config = dict(
    dataset='photos with spoken descriptions (Open Images, Localized Narratives)',
    text_encoder_layers=12,
    text_encoder_activation='swiglu',
    activation='reglu',
    eps=1e-08,
    batch_size=64,
)
Rows from block 3 of the denoiser of a small text-conditioned image flow-matching model, named by matrix and row number. Rows with one number belong to one neuron. Each number is 50 + 12 x the weight over its row's rms, rounded and kept within 0 to 99. All counts start at 0.
After each neuron's rows are labels from the 100 images, of 14976 (inputs lightly noised), where the neuron reaches its largest size: "strongest on" is what is common among them; "place" is the part of the image that holds the peak. Only what is clearly more common there than usual is listed. The data: photos with spoken descriptions (Open Images, Localized Narratives).
# gate: MLP gate (model.blocks.3.mlp.gate.weight, 512x256), inputs 86-171
# fc1: MLP up (model.blocks.3.mlp.fc1.weight, 512x256), inputs 86-171
# fc2: MLP down (model.blocks.3.mlp.fc2.weight, 256x512, transposed), outputs 86-171

gate.503:50 50 50 56 38 42 66 53 64 50 47 69 29 54 55 55 35 68 32 65 72 47 57 53 36 59 51 40 54 65 32 37 55 50 43 54 22 57 55 64 56 58 63 42 51 58 59 29 57 67 46 65 40 59 51 63 57 21 47 66 53 29 47 66 41 36 48 41 51 41 43 29 47 31 49 55 42 48 45 50 58 32 70 54 40 34
fc1.503:61 68 60 59 39 59 62 51 49 43 61 68 61 60 50 51 54 37 31 53 69 62 48 59 45 42 62 48 47 52 27 41 39 50 71 52 46 33 56 39 61 78 35 39 53 44 73 54 55 41 50 59 56 58 29 57 45 47 44 47 51 43 48 64 44 57 29 51 45 44 63 57 51 30 43 38 44 46 48 37 72 38 47 67 41 49
fc2.503:50 71 40 57 40 43 47 47 30 21 43 75 49 43 38 45 40 54 51 56 54 66 37 36 51 48 43 60 42 60 57 38 57 55 62 36 41 65 20 48 23 46 45 43 74 45 52 51 38 39 80 42 33 62 48 57 49 53 44 53 67 28 47 50 59 54 44 70 44 49 53 51 50 55 33 24 41 68 57 51 45 59 70 57 52 49
strongest on: text has "red"
place: top centre; top left

gate.41:47 52 53 57 28 44 64 39 68 56 29 49 37 58 49 47 31 49 65 70 64 24 57 42 48 48 54 60 45 41 28 40 43 49 53 48 37 35 45 53 56 47 47 45 58 23 65 50 42 40 44 38 52 69 49 31 55 40 26 45 68 40 43 59 53 57 28 52 52 41 58 57 46 54 45 60 41 52 28 57 42 40 41 41 43 51
fc1.41:56 44 73 45 52 53 31 42 52 69 42 45 54 65 56 65 76 72 60 46 74 57 73 52 60 52 63 33 46 49 50 58 63 68 71 37 41 46 39 42 37 56 60 39 55 25 39 48 40 32 50 44 42 56 42 40 24 34 43 41 31 46 46 71 54 59 49 52 54 38 49 65 54 38 25 47 60 42 41 43 50 46 26 49 31 44
fc2.41:51 55 41 28 33 49 52 23 43 46 46 56 26 50 42 61 30 62 67 30 53 44 33 59 23 53 45 49 56 56 43 40 53 65 57 53 45 55 61 52 52 60 38 29 59 65 48 61 42 58 44 30 35 36 32 68 48 54 57 40 53 61 55 44 44 47 57 67 47 29 64 57 60 30 41 38 36 60 45 39 51 59 38 25 35 59
strongest on: text has "sky"; text has "trees"
place: top left; top centre

gate.317:37 51 36 61 45 68 47 48 56 37 32 40 43 34 55 42 33 61 70 47 62 49 44 63 61 48 61 39 57 46 49 39 35 54 59 34 59 64 28 49 45 46 35 66 58 35 68 39 55 44 55 73 41 59 50 38 50 41 36 67 60 34 42 30 51 49 39 56 63 60 84 68 56 64 37 56 42 35 65 52 41 40 39 57 60 49
fc1.317:51 55 70 43 55 51 42 55 56 45 82 51 42 62 43 70 40 54 50 58 37 40 41 36 36 69 37 59 54 46 49 53 71 42 52 61 47 39 70 60 39 53 53 59 46 52 48 57 60 53 43 40 67 60 53 39 64 39 57 37 60 49 39 65 66 84 52 40 65 50 27 36 41 38 37 62 44 33 61 56 70 51 59 68 44 47
fc2.317:61 38 53 64 41 42 33 66 46 47 21 33 56 58 62 51 41 52 51 71 43 54 72 55 48 60 64 46 53 60 43 59 48 54 45 73 35 61 45 53 49 65 45 63 33 53 49 58 54 46 34 37 52 54 75 43 62 49 41 64 56 65 68 53 55 54 79 60 39 49 09 30 45 56 49 40 49 42 40 33 50 50 55 51 54 65
strongest on: text has "sky"
place: top centre; top right

gate.68:43 43 67 55 41 56 49 38 42 34 55 36 64 69 55 55 60 51 58 55 29 59 54 43 66 56 42 67 29 51 55 55 37 58 51 57 41 28 73 56 46 43 46 54 48 35 67 47 50 55 42 65 59 54 50 47 40 28 30 46 53 41 61 55 52 39 60 51 42 58 62 66 78 61 46 53 30 60 31 25 64 37 41 25 54 54
fc1.68:50 26 62 54 65 65 55 41 55 28 59 45 51 65 52 37 41 70 49 39 50 38 44 46 55 53 59 64 46 46 45 44 23 75 59 49 45 28 63 44 50 39 33 37 44 42 70 64 59 45 62 64 29 51 25 78 29 43 66 68 56 60 31 58 45 43 36 52 43 38 44 64 61 46 46 42 36 32 38 40 51 56 34 37 39 39
fc2.68:49 63 33 55 44 59 40 25 44 33 50 67 39 37 54 55 57 44 61 25 66 35 37 57 23 35 33 52 58 62 45 46 75 71 61 58 64 60 44 50 69 62 39 29 55 70 50 60 45 37 50 58 49 27 50 57 34 51 66 50 58 52 41 42 43 48 34 49 49 36 64 66 38 50 66 48 50 51 48 74 36 62 36 61 57 41
strongest on: text has "sky"
place: top centre

gate.410:52 39 57 46 63 43 47 70 35 32 47 62 46 46 53 51 54 45 46 66 42 58 17 49 13 41 54 48 69 65 50 51 62 44 44 63 48 57 69 31 59 71 61 44 49 66 35 40 49 37 42 44 64 52 64 36 37 75 45 62 54 49 58 62 58 59 68 39 52 55 49 38 49 41 46 49 45 69 70 58 71 52 70 77 75 47
fc1.410:54 57 55 48 65 50 49 49 56 44 46 31 26 58 58 55 41 39 57 56 23 46 42 35 49 54 39 39 45 58 38 54 55 38 48 74 49 43 67 72 40 55 69 53 44 48 76 57 33 65 44 37 38 57 57 61 48 42 43 48 23 70 61 44 60 52 64 45 80 52 39 43 47 46 55 77 62 57 52 46 46 63 33 49 55 48
fc2.410:60 33 59 59 56 40 35 52 53 40 52 33 43 57 45 59 63 58 53 45 49 48 39 82 48 47 61 59 53 66 49 51 49 48 48 52 50 39 64 61 63 54 65 35 39 63 44 56 49 64 34 62 50 43 56 57 51 27 50 50 42 64 71 39 54 52 66 66 29 58 25 55 43 62 59 69 72 54 36 42 40 36 59 51 59 54
strongest on: text has "man"
place: centre; middle right

gate.90:40 54 51 55 36 52 72 37 45 58 43 51 55 35 68 57 50 63 75 58 43 33 75 61 47 49 47 35 60 48 50 41 67 50 52 60 52 41 46 45 50 59 46 44 62 22 37 39 33 57 65 30 62 48 37 58 63 30 55 33 32 33 47 42 60 62 60 60 30 53 54 64 35 41 49 51 61 46 27 80 38 56 40 55 32 59
fc1.90:45 46 53 46 55 72 58 25 56 47 38 58 41 45 38 53 35 50 68 59 56 61 58 37 41 55 47 67 80 40 50 60 57 62 53 39 52 54 54 39 48 71 41 59 71 37 58 36 58 38 55 40 57 62 38 35 62 48 50 40 19 42 53 57 55 42 64 59 33 53 43 42 41 55 58 51 78 57 58 68 47 22 37 58 39 56
fc2.90:46 51 52 28 45 51 48 30 42 47 36 57 29 58 54 52 49 52 60 47 54 41 27 39 43 43 54 51 29 55 60 49 60 56 67 35 57 55 30 41 55 71 39 42 82 70 35 45 63 33 77 29 53 49 45 66 49 47 49 47 45 32 56 50 52 47 52 19 62 41 70 41 57 56 40 44 45 50 38 53 42 60 33 64 56 52
strongest on: text has "sky"
place: top left

gate.250:57 39 49 48 25 56 41 52 48 38 53 63 52 46 55 40 49 64 54 33 48 59 54 44 64 42 68 53 49 33 40 52 77 43 43 47 47 46 41 33 63 45 54 52 52 46 48 59 29 60 32 38 63 59 45 60 31 51 50 57 49 35 42 27 60 60 64 38 48 46 59 79 61 50 67 60 58 54 29 28 62 42 50 62 58 49
fc1.250:50 37 51 50 34 62 39 44 47 36 41 55 41 37 44 31 59 64 47 48 48 45 67 33 72 32 55 63 49 39 54 56 73 46 44 47 58 43 51 25 57 40 34 37 43 47 49 59 38 60 27 36 54 49 44 66 24 55 49 70 56 54 38 25 54 40 48 41 48 45 47 82 57 47 73 47 57 41 44 49 48 58 46 58 51 60
fc2.250:44 31 54 40 38 36 58 53 57 62 61 53 51 76 43 63 38 44 49 37 48 37 35 45 55 71 39 50 49 58 50 64 70 50 46 59 62 45 30 52 53 49 54 53 37 26 64 38 49 37 43 47 36 50 45 46 63 58 55 73 62 62 32 54 44 46 42 54 57 56 53 49 52 46 51 68 64 50 80 36 38 53 59 42 59 58
strongest on: text has "white"
place: middle left

gate.309:49 59 71 34 56 49 50 52 42 51 49 57 53 40 65 83 63 45 48 61 74 41 45 70 44 34 68 36 41 44 73 42 43 40 70 60 41 31 53 63 64 51 44 61 42 50 42 45 54 50 41 34 25 47 57 48 51 65 59 51 55 56 62 30 60 57 37 37 47 42 46 43 66 32 36 63 40 20 57 42 59 40 63 38 54 38
fc1.309:41 48 42 60 58 71 45 53 27 36 37 52 72 62 52 51 51 53 41 47 54 43 46 45 53 69 50 68 29 30 41 55 47 50 39 57 68 50 36 58 46 56 38 45 35 37 44 43 39 40 44 49 36 71 64 35 41 37 46 59 61 52 47 54 40 58 38 61 32 52 35 65 59 71 32 62 61 34 40 45 09 58 37 39 58 39
fc2.309:62 61 54 51 40 44 38 71 61 28 34 55 41 32 41 63 51 38 51 57 41 30 50 34 32 74 28 46 32 40 59 56 57 32 66 43 40 44 36 45 50 34 46 59 42 51 52 44 62 36 50 59 59 50 42 52 51 52 53 49 53 45 41 58 47 59 38 38 60 36 45 60 58 43 43 44 66 46 69 64 29 54 57 53 52 50
strongest on: text has "color"; text has "red"
place: centre

gate.51:51 49 47 54 52 50 39 53 53 36 45 66 41 36 60 41 51 56 44 67 56 65 43 70 14 51 72 55 82 54 54 43 41 65 33 42 65 39 42 38 45 50 44 64 74 44 58 36 43 33 80 34 53 51 59 33 51 37 58 43 46 56 56 55 39 28 58 48 55 61 70 42 54 27 54 45 53 59 59 39 65 53 47 58 54 61
fc1.51:50 37 39 68 27 47 59 55 47 45 60 47 38 49 41 58 63 43 43 68 68 46 40 72 51 42 55 54 64 47 51 63 75 54 43 45 41 55 35 68 68 40 34 68 47 44 47 30 45 59 55 49 60 68 52 44 43 60 58 46 49 68 39 43 44 48 46 21 42 57 54 36 44 33 39 49 48 63 72 50 58 65 44 43 53 59
fc2.51:50 52 49 34 38 49 46 68 59 28 60 48 47 67 56 56 34 33 47 60 47 41 55 51 63 55 41 66 53 56 54 43 54 48 27 58 38 41 42 61 33 39 57 66 28 40 66 53 57 60 22 53 53 58 56 55 47 56 58 64 63 62 20 58 51 38 44 53 50 24 72 37 48 62 61 61 40 59 55 18 53 35 24 43 45 52
strongest on: text has "man"
place: top centre

gate.33:42 20 68 56 63 45 48 43 43 22 44 69 64 24 30 39 60 50 40 39 70 58 47 78 53 39 60 58 39 45 54 45 38 63 54 43 62 31 42 41 59 50 49 37 52 59 49 45 63 36 80 42 65 42 48 54 44 46 46 50 60 49 62 39 41 54 47 64 46 56 58 41 47 45 48 39 43 49 46 37 56 55 41 54 58 36
fc1.33:51 47 54 73 48 75 48 51 52 22 49 54 57 50 79 24 34 64 46 39 61 55 38 55 45 66 51 49 71 36 62 43 31 65 57 38 47 56 52 36 52 60 43 36 47 33 59 60 59 39 61 66 48 53 58 72 72 65 54 56 50 50 41 49 38 59 37 56 25 32 67 42 76 70 52 42 45 44 54 29 47 56 45 48 52 42
fc2.33:50 72 49 32 38 58 44 51 48 51 57 74 39 43 52 34 46 61 52 30 59 67 68 30 69 48 54 50 46 36 55 49 67 62 44 37 51 47 37 65 76 38 43 53 61 38 61 55 73 41 45 40 53 44 47 55 44 49 69 50 55 35 54 64 53 59 34 54 50 40 71 52 43 29 45 55 40 67 36 81 41 35 51 55 51 56
strongest on: text has "sky"
place: top centre