config.yaml
dataset: "photos with spoken descriptions (Open Images, Localized Narratives)"
arch: "dit"
text_encoder_activation: "swiglu"
text_encoder_inner_norm: false
text_encoder_positions: "sincos"
head_dim: 48
inner_norm: false
layers: 16
optimizer: "adamw"
eps: 1e-08
batch_size: 64
warmup_steps: 780
weight_decay: 0.3
Rows from block 5 of the denoiser of a small text-conditioned image flow-matching model, named by matrix and row number. Rows with one number belong to one neuron. Each number is 128 + 24 x the weight over its row's rms, rounded and kept within 0 to 255. All counts start at 0.
After each neuron's rows are labels from the 100 images, of 14976 (inputs lightly noised), where the neuron reaches its largest size: "strongest on" is what is common among them. Only what is clearly more common there than usual is listed. The data: photos with spoken descriptions (Open Images, Localized Narratives).
# gate: MLP gate (model.blocks.5.mlp.gate.weight, 512x256), inputs 172-255
# fc1: MLP up (model.blocks.5.mlp.fc1.weight, 512x256), inputs 172-255
# fc2: MLP down (model.blocks.5.mlp.fc2.weight, 256x512, transposed), outputs 172-255

gate.209 [117 117 136 135 151 132 104 102 114 136 145  93 133  97 144 130 140 116 117 116  89 103 122 143 119 149 170 152 128 107 129  97 184 143 147 142 162 133 151 144  91 150 133 119 137 127  94 145 110 145 140 151 109 140 120 146 142 180 143 147 136 120  91 128 117 153 153 164 140 114 138 114 149  99  98 138 131 126 157 102 156 102  82 117]
fc1.209 [151 118 149 108 146 163 109 123 138 154 142 140 132 139 149 115 147 131 171 129 163 128  98 153 174 143 150  94 141 124 108 119 157 174 103 111 165 132 158  82 129 139 124  88 146 153 127 139  89 117 120 131 140 142 126  70  85 159 120 127 100 129 107 178 130 129 121  88 143  87 148 150 122 103 130 140 151 149 131 156 113 108 116 138]
fc2.209 [145 128 102 109  82  66 100 120 138 173 142 144 163 111 169  97 108 171 120 120 120 120 105 148 175 131  98 125 126  78 118 112  97 156 103 120 173 123 124 101 115 153 167 115 140 123 148 172 145 145 120 147 167 117 109 135 147 139  83 119 154 132 135  84 110 133 135  96 110 137 142 168 113 153 150 146 141 151 135 134 115  88 165 129]
strongest on: text has "red"

gate.34 [119 146 146 126 176 136 121 144 126 115 151 143 115 154 146 140 130 172 179  92 136 131 107 102 127 138 158 140 100 141 174  95 130 106 153 127 137 152 133 141 124 140 145 149 132 102 151 114 132 104 118 154 113 187  84 162 161 165  81 120 143 151 136  84 163 106 132 161  90  89 103 123 108 105 134 115 143 137  55 129 133 105 160 117]
fc1.34 [140 171 133 116 218  80 129 120 107 124 101 149 151 134 114 158 147 130 100  90 131 140 129 173  92 133 121 146 127 188 129 212  85 111 142 130 142 136 119 127 104 124 101 119 124 124 132 102 114 179 149 124 117 109 149 129  90 147 125 133  92 158 105 101 130 134 150  91 121 167 125 104  79  88 117 126 151 121 110 113 109 113 144  99]
fc2.34 [127 126 154 106  92 134 106 166 151 119  95  93 144 111 138 164 121 152 133 129 138 139 139 100 119 116 136 108 143 126 125 171 109  93 107 151 120 123 129 115 169 166 159 117 103  79 145 143 153 153 131 157 135  80 190 126 132  85 121 135 119 105  93 133 127 135 160 137 146  98 135 138  85 129 141 109 140 110  43 105 105 112 169 127]
strongest on: text has "sky"

gate.490 [118  94 106 132 144 101 116 154 139 172 167 108 135 142 137 112 130 108 161 129 128 148 151 102  73 130  96 119 131  70 111 118 139 136 101 118 201 155 181  96 101 137  86  92 123 163  75 147 121 155 115 144 125 147 165 109 136 131 137 167 107 117 149 115 129 144 100 106 129 137 156 101 100 129 158 121 151 143 124 145  92 122 101 116]
fc1.490 [133 112 166 173  92  92 148 107 113 109  88 193  79 109 139 133 128 126 135 131 123  91  90 142 184  86 163 140  96 186 148 150 111 141 134 117 102 140 100 165 176 125 139 163 137 124 160 135 147 114 119 116 125 116 107 143  83 110 125  95 135 138 114 116 134 136 135 147 113 141  95 145 130 124 121 119 127 133 132 121 118 131 159 133]
fc2.490 [169 109  81 138 150 141 145 154  86 126 134  76 156 110 115 134 133 130  88 123 122 101  67  92 130  95  64 113 129 125 105 137 148 140 137 106  72 106 104 147  89 123 170 134 126 134  84 147 148  97 142 118 144 162 157  93 157 104 115 156 106 135 107 119 123 102 140 152 117 144  91 161 114 126 142 120  99 135 101 109 123 138 130 119]
strongest on: text has "red"; text has "color"

gate.196 [120 128 145 135 125 127 143 131 132 175 115 156  96 124 151 122 149 129 139 129 122 115 113 121 155 161 128 139 161 189 140 123  50 114 116 147  95 117 137 157 116 103 116 153 158 100 132 128 113 124 118 122 109 135  78 118 120  85 127  93 120 114 106 125  77 111 147 146 134 128 177 156 143 161 150  94 156 139 140 141 111  99 108 127]
fc1.196 [119 161 112 121 104 145 141 136 156 102  81 106 121 176  96 157 142 105 138 113 145 126 180 122 105  93 114 136 102 138 159 108 101 113 143 124 176 132 176 113 167 136 148 146  87 134 112 131 139 118 142 171 121 187  89 123 129 103 139 128 131 109 114 104 126  98 109 143 122 117 163 118 147 104 146 103 123 154 155 103 148 100 123 136]
fc2.196 [134 199 156 126 122 174 137  90 135 118 125 130 143 146 137 112  82  96 119 138 123 121  83 130 189 117 131 145 123 120 174 138 132 134 167 126 100 124 114 140 116 117 100 123 120  95 139 134 115 182 119  94 137 112 121  94 119 131 116 152 123 112 117 115 127 115 144 133 105 123  96 114 212 121 137 145 118 142 161  97 136 122 123 130]
strongest on: text has "sky"

gate.141 [ 78 141 107  88 176 128 148 161 150 136 143 144  96 162 150 145  92 137 145 130 144 115 155 130 131  97 140 132 111 221 154 175  55 129 101 147 161 130 153 118 141 142 139 156 159 128 124  98 135 124 119 136 128 162 126 141 127 145 146 158 102 134 137 123 115 119 107  97 108  91 135 126 137 121 137 113 180 166 106 139 137  96 113 131]
fc1.141 [ 84 133  76 127 105 141 128 139 117 139  86 121 144 109  93 130 115 137 102 151 102 136 143 116  98 147 120 106 115  95 124  84  96 117 146 143 110 115 113  85 103 104 173 132 114  84 159 157 116 141 119 143 147 142 112 142 110  66 142  59 154 105 118 164  84 164 108 152 150 111 129 128 150 129 148 108 153 115 163 146 135 120 133 107]
fc2.141 [152 140 142 143 144 147 160 109 120 105 123 177 147 129 138 114 144 124 137 154 112 126 123  99 180 133 136 141 132 149 146 138 142 109 141 134 125 113 147 154 142 144  93  85  96 152 130 103 139 145 113 125 105 198  79 145 105 167 102 103  88 125 109 123 159 136 111 120 149 138 113 139 183 107 114 117 112 129 163  97 134 127 107  87]
strongest on: text has "sky"

gate.150 [136 122 115 136 114 170  96 151  84 130 128 135 117 144 128 137  97 135 129 121 127 134 158 133  82 109  77 112  88 131 142 135 141 119 184  98 104 130 105 164 127 158 177 150 126  86 119 117  51  92 153  64 187 113 143 137 115 160 131 118 123 115 169 114 120 155 148  83 132 127 121 127  87 111 148 116 104 100 135 184  96 107 137  71]
fc1.150 [103 138 126 124  96 141 116 138 145 124  99 149 103 166 125 155 164 141 122 134 167 158 153 133 140 141 129 119 124 160 122 138  70 146 189 138 114 124 143 132  87 143 178 131 160 105 131 107  76  69 133 128 150 138 113 134 123 139 117 139 132 107 127  71 110 141 108 124 127 131 141 132  53 143 137  83  95 101 116 116  80 110 150  75]
fc2.150 [137 110 127 111  98 127 177 104 140 125 149  91 143 143 143 101 149 131 126 114 172 134 170 113 120 114 145 106 143 115 147 150 161  98 175 101 109 134 132 147 118 175 127 167  98 153 124 137 199 130 160  76  87 100 149 111 128 156 108 123 124 109 139 121  97 144 131  83 134 126 115 115 140 133  92 115 116 171 134 121 168  99 144  85]
strongest on: text has "sky"

gate.44 [119 153 143 136 139 135 124 125 131  81 157 135 160 162 149 124  98 144 157 142  66 147 116 121 164 140 125 143 128  88 121 117 150 108 130 141 159 143 146 135 143  94  99 137 145 138 129 141 162 124 140 123 149 127 145 104 125 102 150 143 160 117 114 126 116 108 129 166 126 157  95 102 105 115 130 166 109 127 152 132  94 140  84 143]
fc1.44 [126  86 132 128 145 138  72 109 115 120 110 136 154 120 127 160 124 146 153 122 136 149  90 129 143 127 124 120 114  88 137  99 130 175 150 132 141 150 124 124 130 100 133 121  87 140 164 126 136 133 131 126 128 122 134 122 140 137 114  72 115 155 142 114 160  77 161 124 148 109 149 125 117 132 122 149 141 115 114 108 111 131 179 133]
fc2.44 [133 131 135 154 137 121 157 129 174 120 180 150 109 106 161  98  98 109 132 130 122 151 141 146 170 125 160 177  86  96 141 142 158 143 138 120 163 106 151  95 149 103 108 109 122 103 132 159 123 117 142 116 125 124  83 153 122 116 149 134 108 106 126 105 130 123 163 140 130 133 142 147 116 144 126  94  94 174 160 133 156 137 105 155]
strongest on: text has "red"

gate.240 [124 125 117 146 127  85 135  93 150 125 123 125 175  94 133 139 156 146 138 142 120 119  83 137 130 147 139 140 133  63 146 114 139  68 124 113 151 158 121 110 125 155 169 132 152 128 152 134 142 114 156 131 132 137 117  78 139 158 115 101 158 133 142 123 139  92 187 117 110 107  97 110  95  75 116 165 158 127 119 105 122 165 134  94]
fc1.240 [138 175 112 168  67 138 165 152 158 132 143 124 120 130 144  91 101 134 106 158 103 112 156 127  86 144  97 118 109 147  87 110  87 151 126 129 102 117 105 140 147  95  69 110 144 110 137 159 135 148 169  97 139 130 119 120 148  93 111 137 108 127  83 131 120 106 157 127 148 155 141 125 158 166 110 111 113 107 120 161 126 144 171 131]
fc2.240 [121 153 146 142 173 145 105 134 132 116 130  94 141 111 131 143 124 114 117 131 134 141 155  96 138 155 166 167 124 142 137 134  80 112 131 136 111 127 112 138 101 122 112 149 117 130  43 104  94 126 146  60  86 114 140  84 120 123 100 153 145 103 141 153 141 132 121 156 121 147 119 119 182 115 115 141 128 133 114 146 121 136  87 131]
strongest on: text has "red"