python train.py --conditioning="text" --text_encoder_head_dim=64 --text_encoder_inner_norm=false --final_lr_fraction=0
Rows from block 5 of the denoiser of a small text-conditioned image flow-matching model, named by matrix and row number. Rows with one number belong to one neuron. Each number is 50 + 10 x the weight over its row's rms, rounded and kept within 0 to 99. All counts start at 0.
Before each neuron's rows are labels from the 100 images, of 14976 (inputs lightly noised), where the neuron reaches its largest size: "responds to" is what is common among them. Only what is clearly more common there than usual is listed. The data: photos with spoken descriptions (Open Images, Localized Narratives). In brackets: how many of the 100, against the usual share in percent.
# gate: MLP gate (model.blocks.5.mlp.gate.weight, 512x256), inputs 86-171
# fc1: MLP up (model.blocks.5.mlp.fc1.weight, 512x256), inputs 86-171
# fc2: MLP down (model.blocks.5.mlp.fc2.weight, 256x512, transposed), outputs 86-171

responds to: text has "red" (27 vs 3.9)
gate.448:60 49 34 72 67 41 68 51 38 41 33 63 49 24 50 54 57 58 46 57 51 48 57 32 56 46 46 64 62 38 49 55 56 39 49 47 56 51 55 40 56 42 60 51 56 51 55 61 60 64 55 37 45 36 52 59 51 24 51 62 46 51 44 64 59 47 62 36 45 54 47 40 60 36 56 29 29 57 36 47 55 63 60 72 55 52
fc1.448:60 59 32 70 56 51 55 51 43 31 36 61 55 23 54 61 44 41 39 64 60 49 58 38 44 32 57 58 62 34 51 46 62 40 46 46 49 62 61 37 51 55 71 54 48 54 60 56 54 58 52 45 44 40 49 41 44 34 40 56 41 49 49 78 59 51 71 50 33 53 46 54 59 38 56 22 26 47 34 54 53 53 69 69 50 54
fc2.448:46 39 39 41 36 55 37 51 39 46 62 40 51 70 55 42 53 53 46 48 56 53 55 75 45 61 40 58 43 59 49 57 38 47 59 47 55 61 49 61 60 35 38 59 48 58 52 40 46 62 50 45 47 37 45 56 52 72 54 59 47 63 56 26 43 53 43 35 51 47 52 40 47 61 52 70 71 60 35 52 60 44 49 24 43 42

responds to: text has "holding" (35 vs 16.4)
gate.341:60 32 66 53 55 54 52 43 43 52 38 44 56 64 52 51 60 78 48 42 49 67 46 54 67 51 34 42 52 36 45 64 55 62 39 45 69 37 52 56 44 74 49 48 59 56 39 45 64 47 50 60 45 55 40 61 58 50 63 41 61 51 46 64 41 39 43 52 38 52 36 43 23 56 60 37 48 63 48 50 56 61 53 55 44 52
fc1.341:51 39 59 70 60 48 51 52 51 39 42 37 65 54 39 40 52 51 46 28 52 51 38 47 62 51 49 34 52 59 38 62 48 59 40 27 47 61 51 51 47 66 40 41 53 52 45 41 53 42 53 58 61 48 47 42 30 51 57 44 62 58 36 56 56 52 40 58 63 78 45 56 35 40 67 51 51 52 61 54 68 62 46 46 52 50
fc2.341:58 30 51 40 50 62 49 51 69 36 66 36 59 68 46 44 46 54 45 51 44 46 73 55 44 45 40 55 49 48 62 25 62 48 28 41 53 48 24 41 47 48 48 63 52 41 61 59 52 39 53 35 26 45 28 52 54 43 51 50 44 50 65 32 45 54 54 69 62 53 44 48 37 59 54 54 42 47 36 56 55 63 68 50 70 72

responds to: text has "red" (27 vs 3.9)
gate.467:52 41 43 67 45 62 46 71 62 67 54 53 50 56 62 62 34 54 44 60 58 38 58 68 59 37 52 38 39 43 66 76 57 43 46 46 36 55 53 47 53 41 45 38 65 49 46 49 41 47 41 51 40 62 45 67 62 31 45 57 52 39 57 56 61 49 51 45 68 53 45 48 53 33 50 57 70 52 42 62 68 48 41 46 59 29
fc1.467:50 56 64 58 47 58 45 58 55 55 54 57 49 40 55 59 49 44 54 43 58 41 44 57 35 41 55 25 54 60 51 62 57 56 38 47 57 44 59 51 50 43 50 30 54 67 48 43 61 46 46 52 43 56 55 54 56 56 59 39 45 45 60 55 76 42 63 40 77 52 42 43 54 32 40 58 57 42 51 56 47 58 28 45 51 34
fc2.467:52 57 62 54 52 63 55 34 51 46 47 52 54 61 50 41 41 42 43 62 52 55 48 38 48 56 60 71 19 44 58 34 39 55 56 59 51 52 45 44 36 32 63 67 51 38 67 38 42 40 42 51 48 59 54 55 50 54 65 53 56 58 53 52 42 55 44 47 65 56 37 60 53 61 54 44 37 46 62 38 48 47 68 56 43 67

responds to: text has "red" (32 vs 3.9); text has "color" (31 vs 13.3)
gate.490:54 49 38 54 46 48 49 54 51 32 42 63 44 54 47 44 43 52 40 62 57 56 61 59 57 59 60 46 43 60 72 53 59 42 36 40 60 59 51 58 56 52 29 44 68 65 60 55 42 57 43 58 61 35 28 41 46 52 57 53 59 46 45 49 45 31 43 43 61 54 42 54 55 46 54 45 49 53 54 62 50 42 63 52 43 62
fc1.490:48 56 55 60 53 56 59 45 46 60 56 27 56 49 35 47 52 43 58 35 31 52 50 43 52 40 37 56 51 54 43 57 33 48 59 59 55 46 43 52 54 44 60 54 32 43 42 45 68 48 53 44 51 63 50 58 59 52 37 25 56 38 43 55 41 69 47 56 49 57 55 48 63 50 38 64 65 55 66 37 40 63 45 48 59 34
fc2.490:50 47 43 39 51 58 47 52 40 62 47 67 46 44 60 47 43 42 55 49 45 54 48 46 56 65 54 48 53 49 37 64 66 51 44 61 44 63 52 53 52 46 44 54 29 56 44 57 35 43 42 37 47 51 60 52 51 38 57 37 58 27 51 47 57 26 44 61 41 57 47 62 53 56 60 36 49 43 49 64 27 39 39 53 42 64

responds to: text has "trees" (63 vs 27.2); text has "sky" (54 vs 24.7)
gate.297:55 39 54 55 39 58 66 35 54 55 39 45 54 40 40 36 43 36 56 60 50 50 41 57 35 72 56 52 59 66 56 56 42 57 50 48 40 41 59 57 59 37 40 83 60 45 66 36 42 45 56 48 52 59 54 46 47 66 48 37 37 51 46 52 45 65 55 39 58 43 69 39 64 55 54 21 45 42 46 59 46 38 35 63 54 63
fc1.297:44 51 55 64 38 54 48 45 48 45 38 54 39 54 71 28 48 35 64 58 61 61 49 53 31 58 60 58 50 61 40 36 52 54 57 55 53 66 50 64 51 57 53 60 63 58 64 46 45 45 53 52 32 59 55 53 42 44 44 32 63 48 56 62 46 56 43 44 44 53 82 53 59 46 44 35 44 50 53 49 47 45 41 38 66 50
fc2.297:56 50 55 30 35 39 49 80 47 58 76 48 47 43 53 48 31 51 44 52 57 56 49 46 47 44 59 50 43 54 49 39 59 53 58 42 66 56 61 42 53 42 78 41 56 58 58 55 60 33 41 62 54 56 57 54 53 35 47 39 52 32 49 48 54 63 44 59 56 58 55 44 44 49 55 62 50 45 64 40 37 56 60 72 47 41

responds to: text has "persons" (25 vs 9.1)
gate.129:56 49 57 60 45 50 47 57 42 58 56 41 48 47 52 41 46 57 45 63 66 33 49 64 49 35 52 49 52 22 45 57 55 51 62 41 37 35 51 48 42 31 41 46 50 52 51 46 51 55 47 53 46 33 44 57 64 57 64 32 43 49 47 46 43 50 63 52 20 32 44 54 54 31 46 60 58 48 41 64 54 46 58 55 59 33
fc1.129:37 63 43 49 49 62 54 45 44 36 45 44 54 61 51 47 54 50 48 45 39 72 52 47 48 46 52 50 57 77 34 44 55 41 56 60 66 53 47 37 54 72 58 51 35 50 48 42 43 47 53 46 54 56 52 30 38 47 41 53 62 46 42 67 62 42 51 41 71 64 44 57 42 67 42 57 47 62 58 44 42 51 48 53 28 49
fc2.129:49 70 39 49 54 49 51 44 46 85 36 27 51 48 49 37 55 40 50 36 38 50 50 54 38 51 42 34 60 37 54 40 55 55 46 47 48 50 60 54 35 69 38 46 55 43 52 51 68 53 33 45 48 50 35 45 42 63 39 69 53 46 56 52 40 58 56 39 55 46 46 51 62 39 46 42 43 34 32 58 56 57 38 56 31 74

responds to: text has "sky" (50 vs 24.7)
gate.141:51 39 74 64 48 54 73 35 61 30 45 45 48 50 58 42 58 43 63 66 60 39 61 49 42 63 30 64 49 40 32 43 52 60 46 79 43 38 63 56 63 40 35 62 63 53 46 52 31 46 48 44 62 50 51 53 51 54 57 50 46 60 53 48 61 52 59 47 50 59 60 54 40 49 34 48 53 53 37 60 55 55 30 42 57 44
fc1.141:40 53 44 49 58 50 24 52 40 52 58 57 65 53 59 46 44 65 48 16 45 47 57 42 79 58 63 48 42 30 54 53 28 43 58 42 35 51 62 58 24 69 70 45 47 42 50 58 50 59 56 57 53 48 51 47 52 53 47 51 59 40 40 44 53 51 62 47 55 59 38 56 52 55 48 58 50 35 39 33 44 46 43 50 39 47
fc2.141:58 55 38 51 46 46 49 42 55 46 49 51 54 45 41 70 60 45 38 27 56 28 38 43 31 52 50 44 52 59 37 51 44 52 42 50 46 36 52 54 47 51 74 40 41 50 48 37 50 49 43 50 47 48 38 40 40 54 40 52 47 43 52 48 54 71 62 45 34 72 47 42 40 62 42 63 52 53 54 76 74 44 32 45 47 54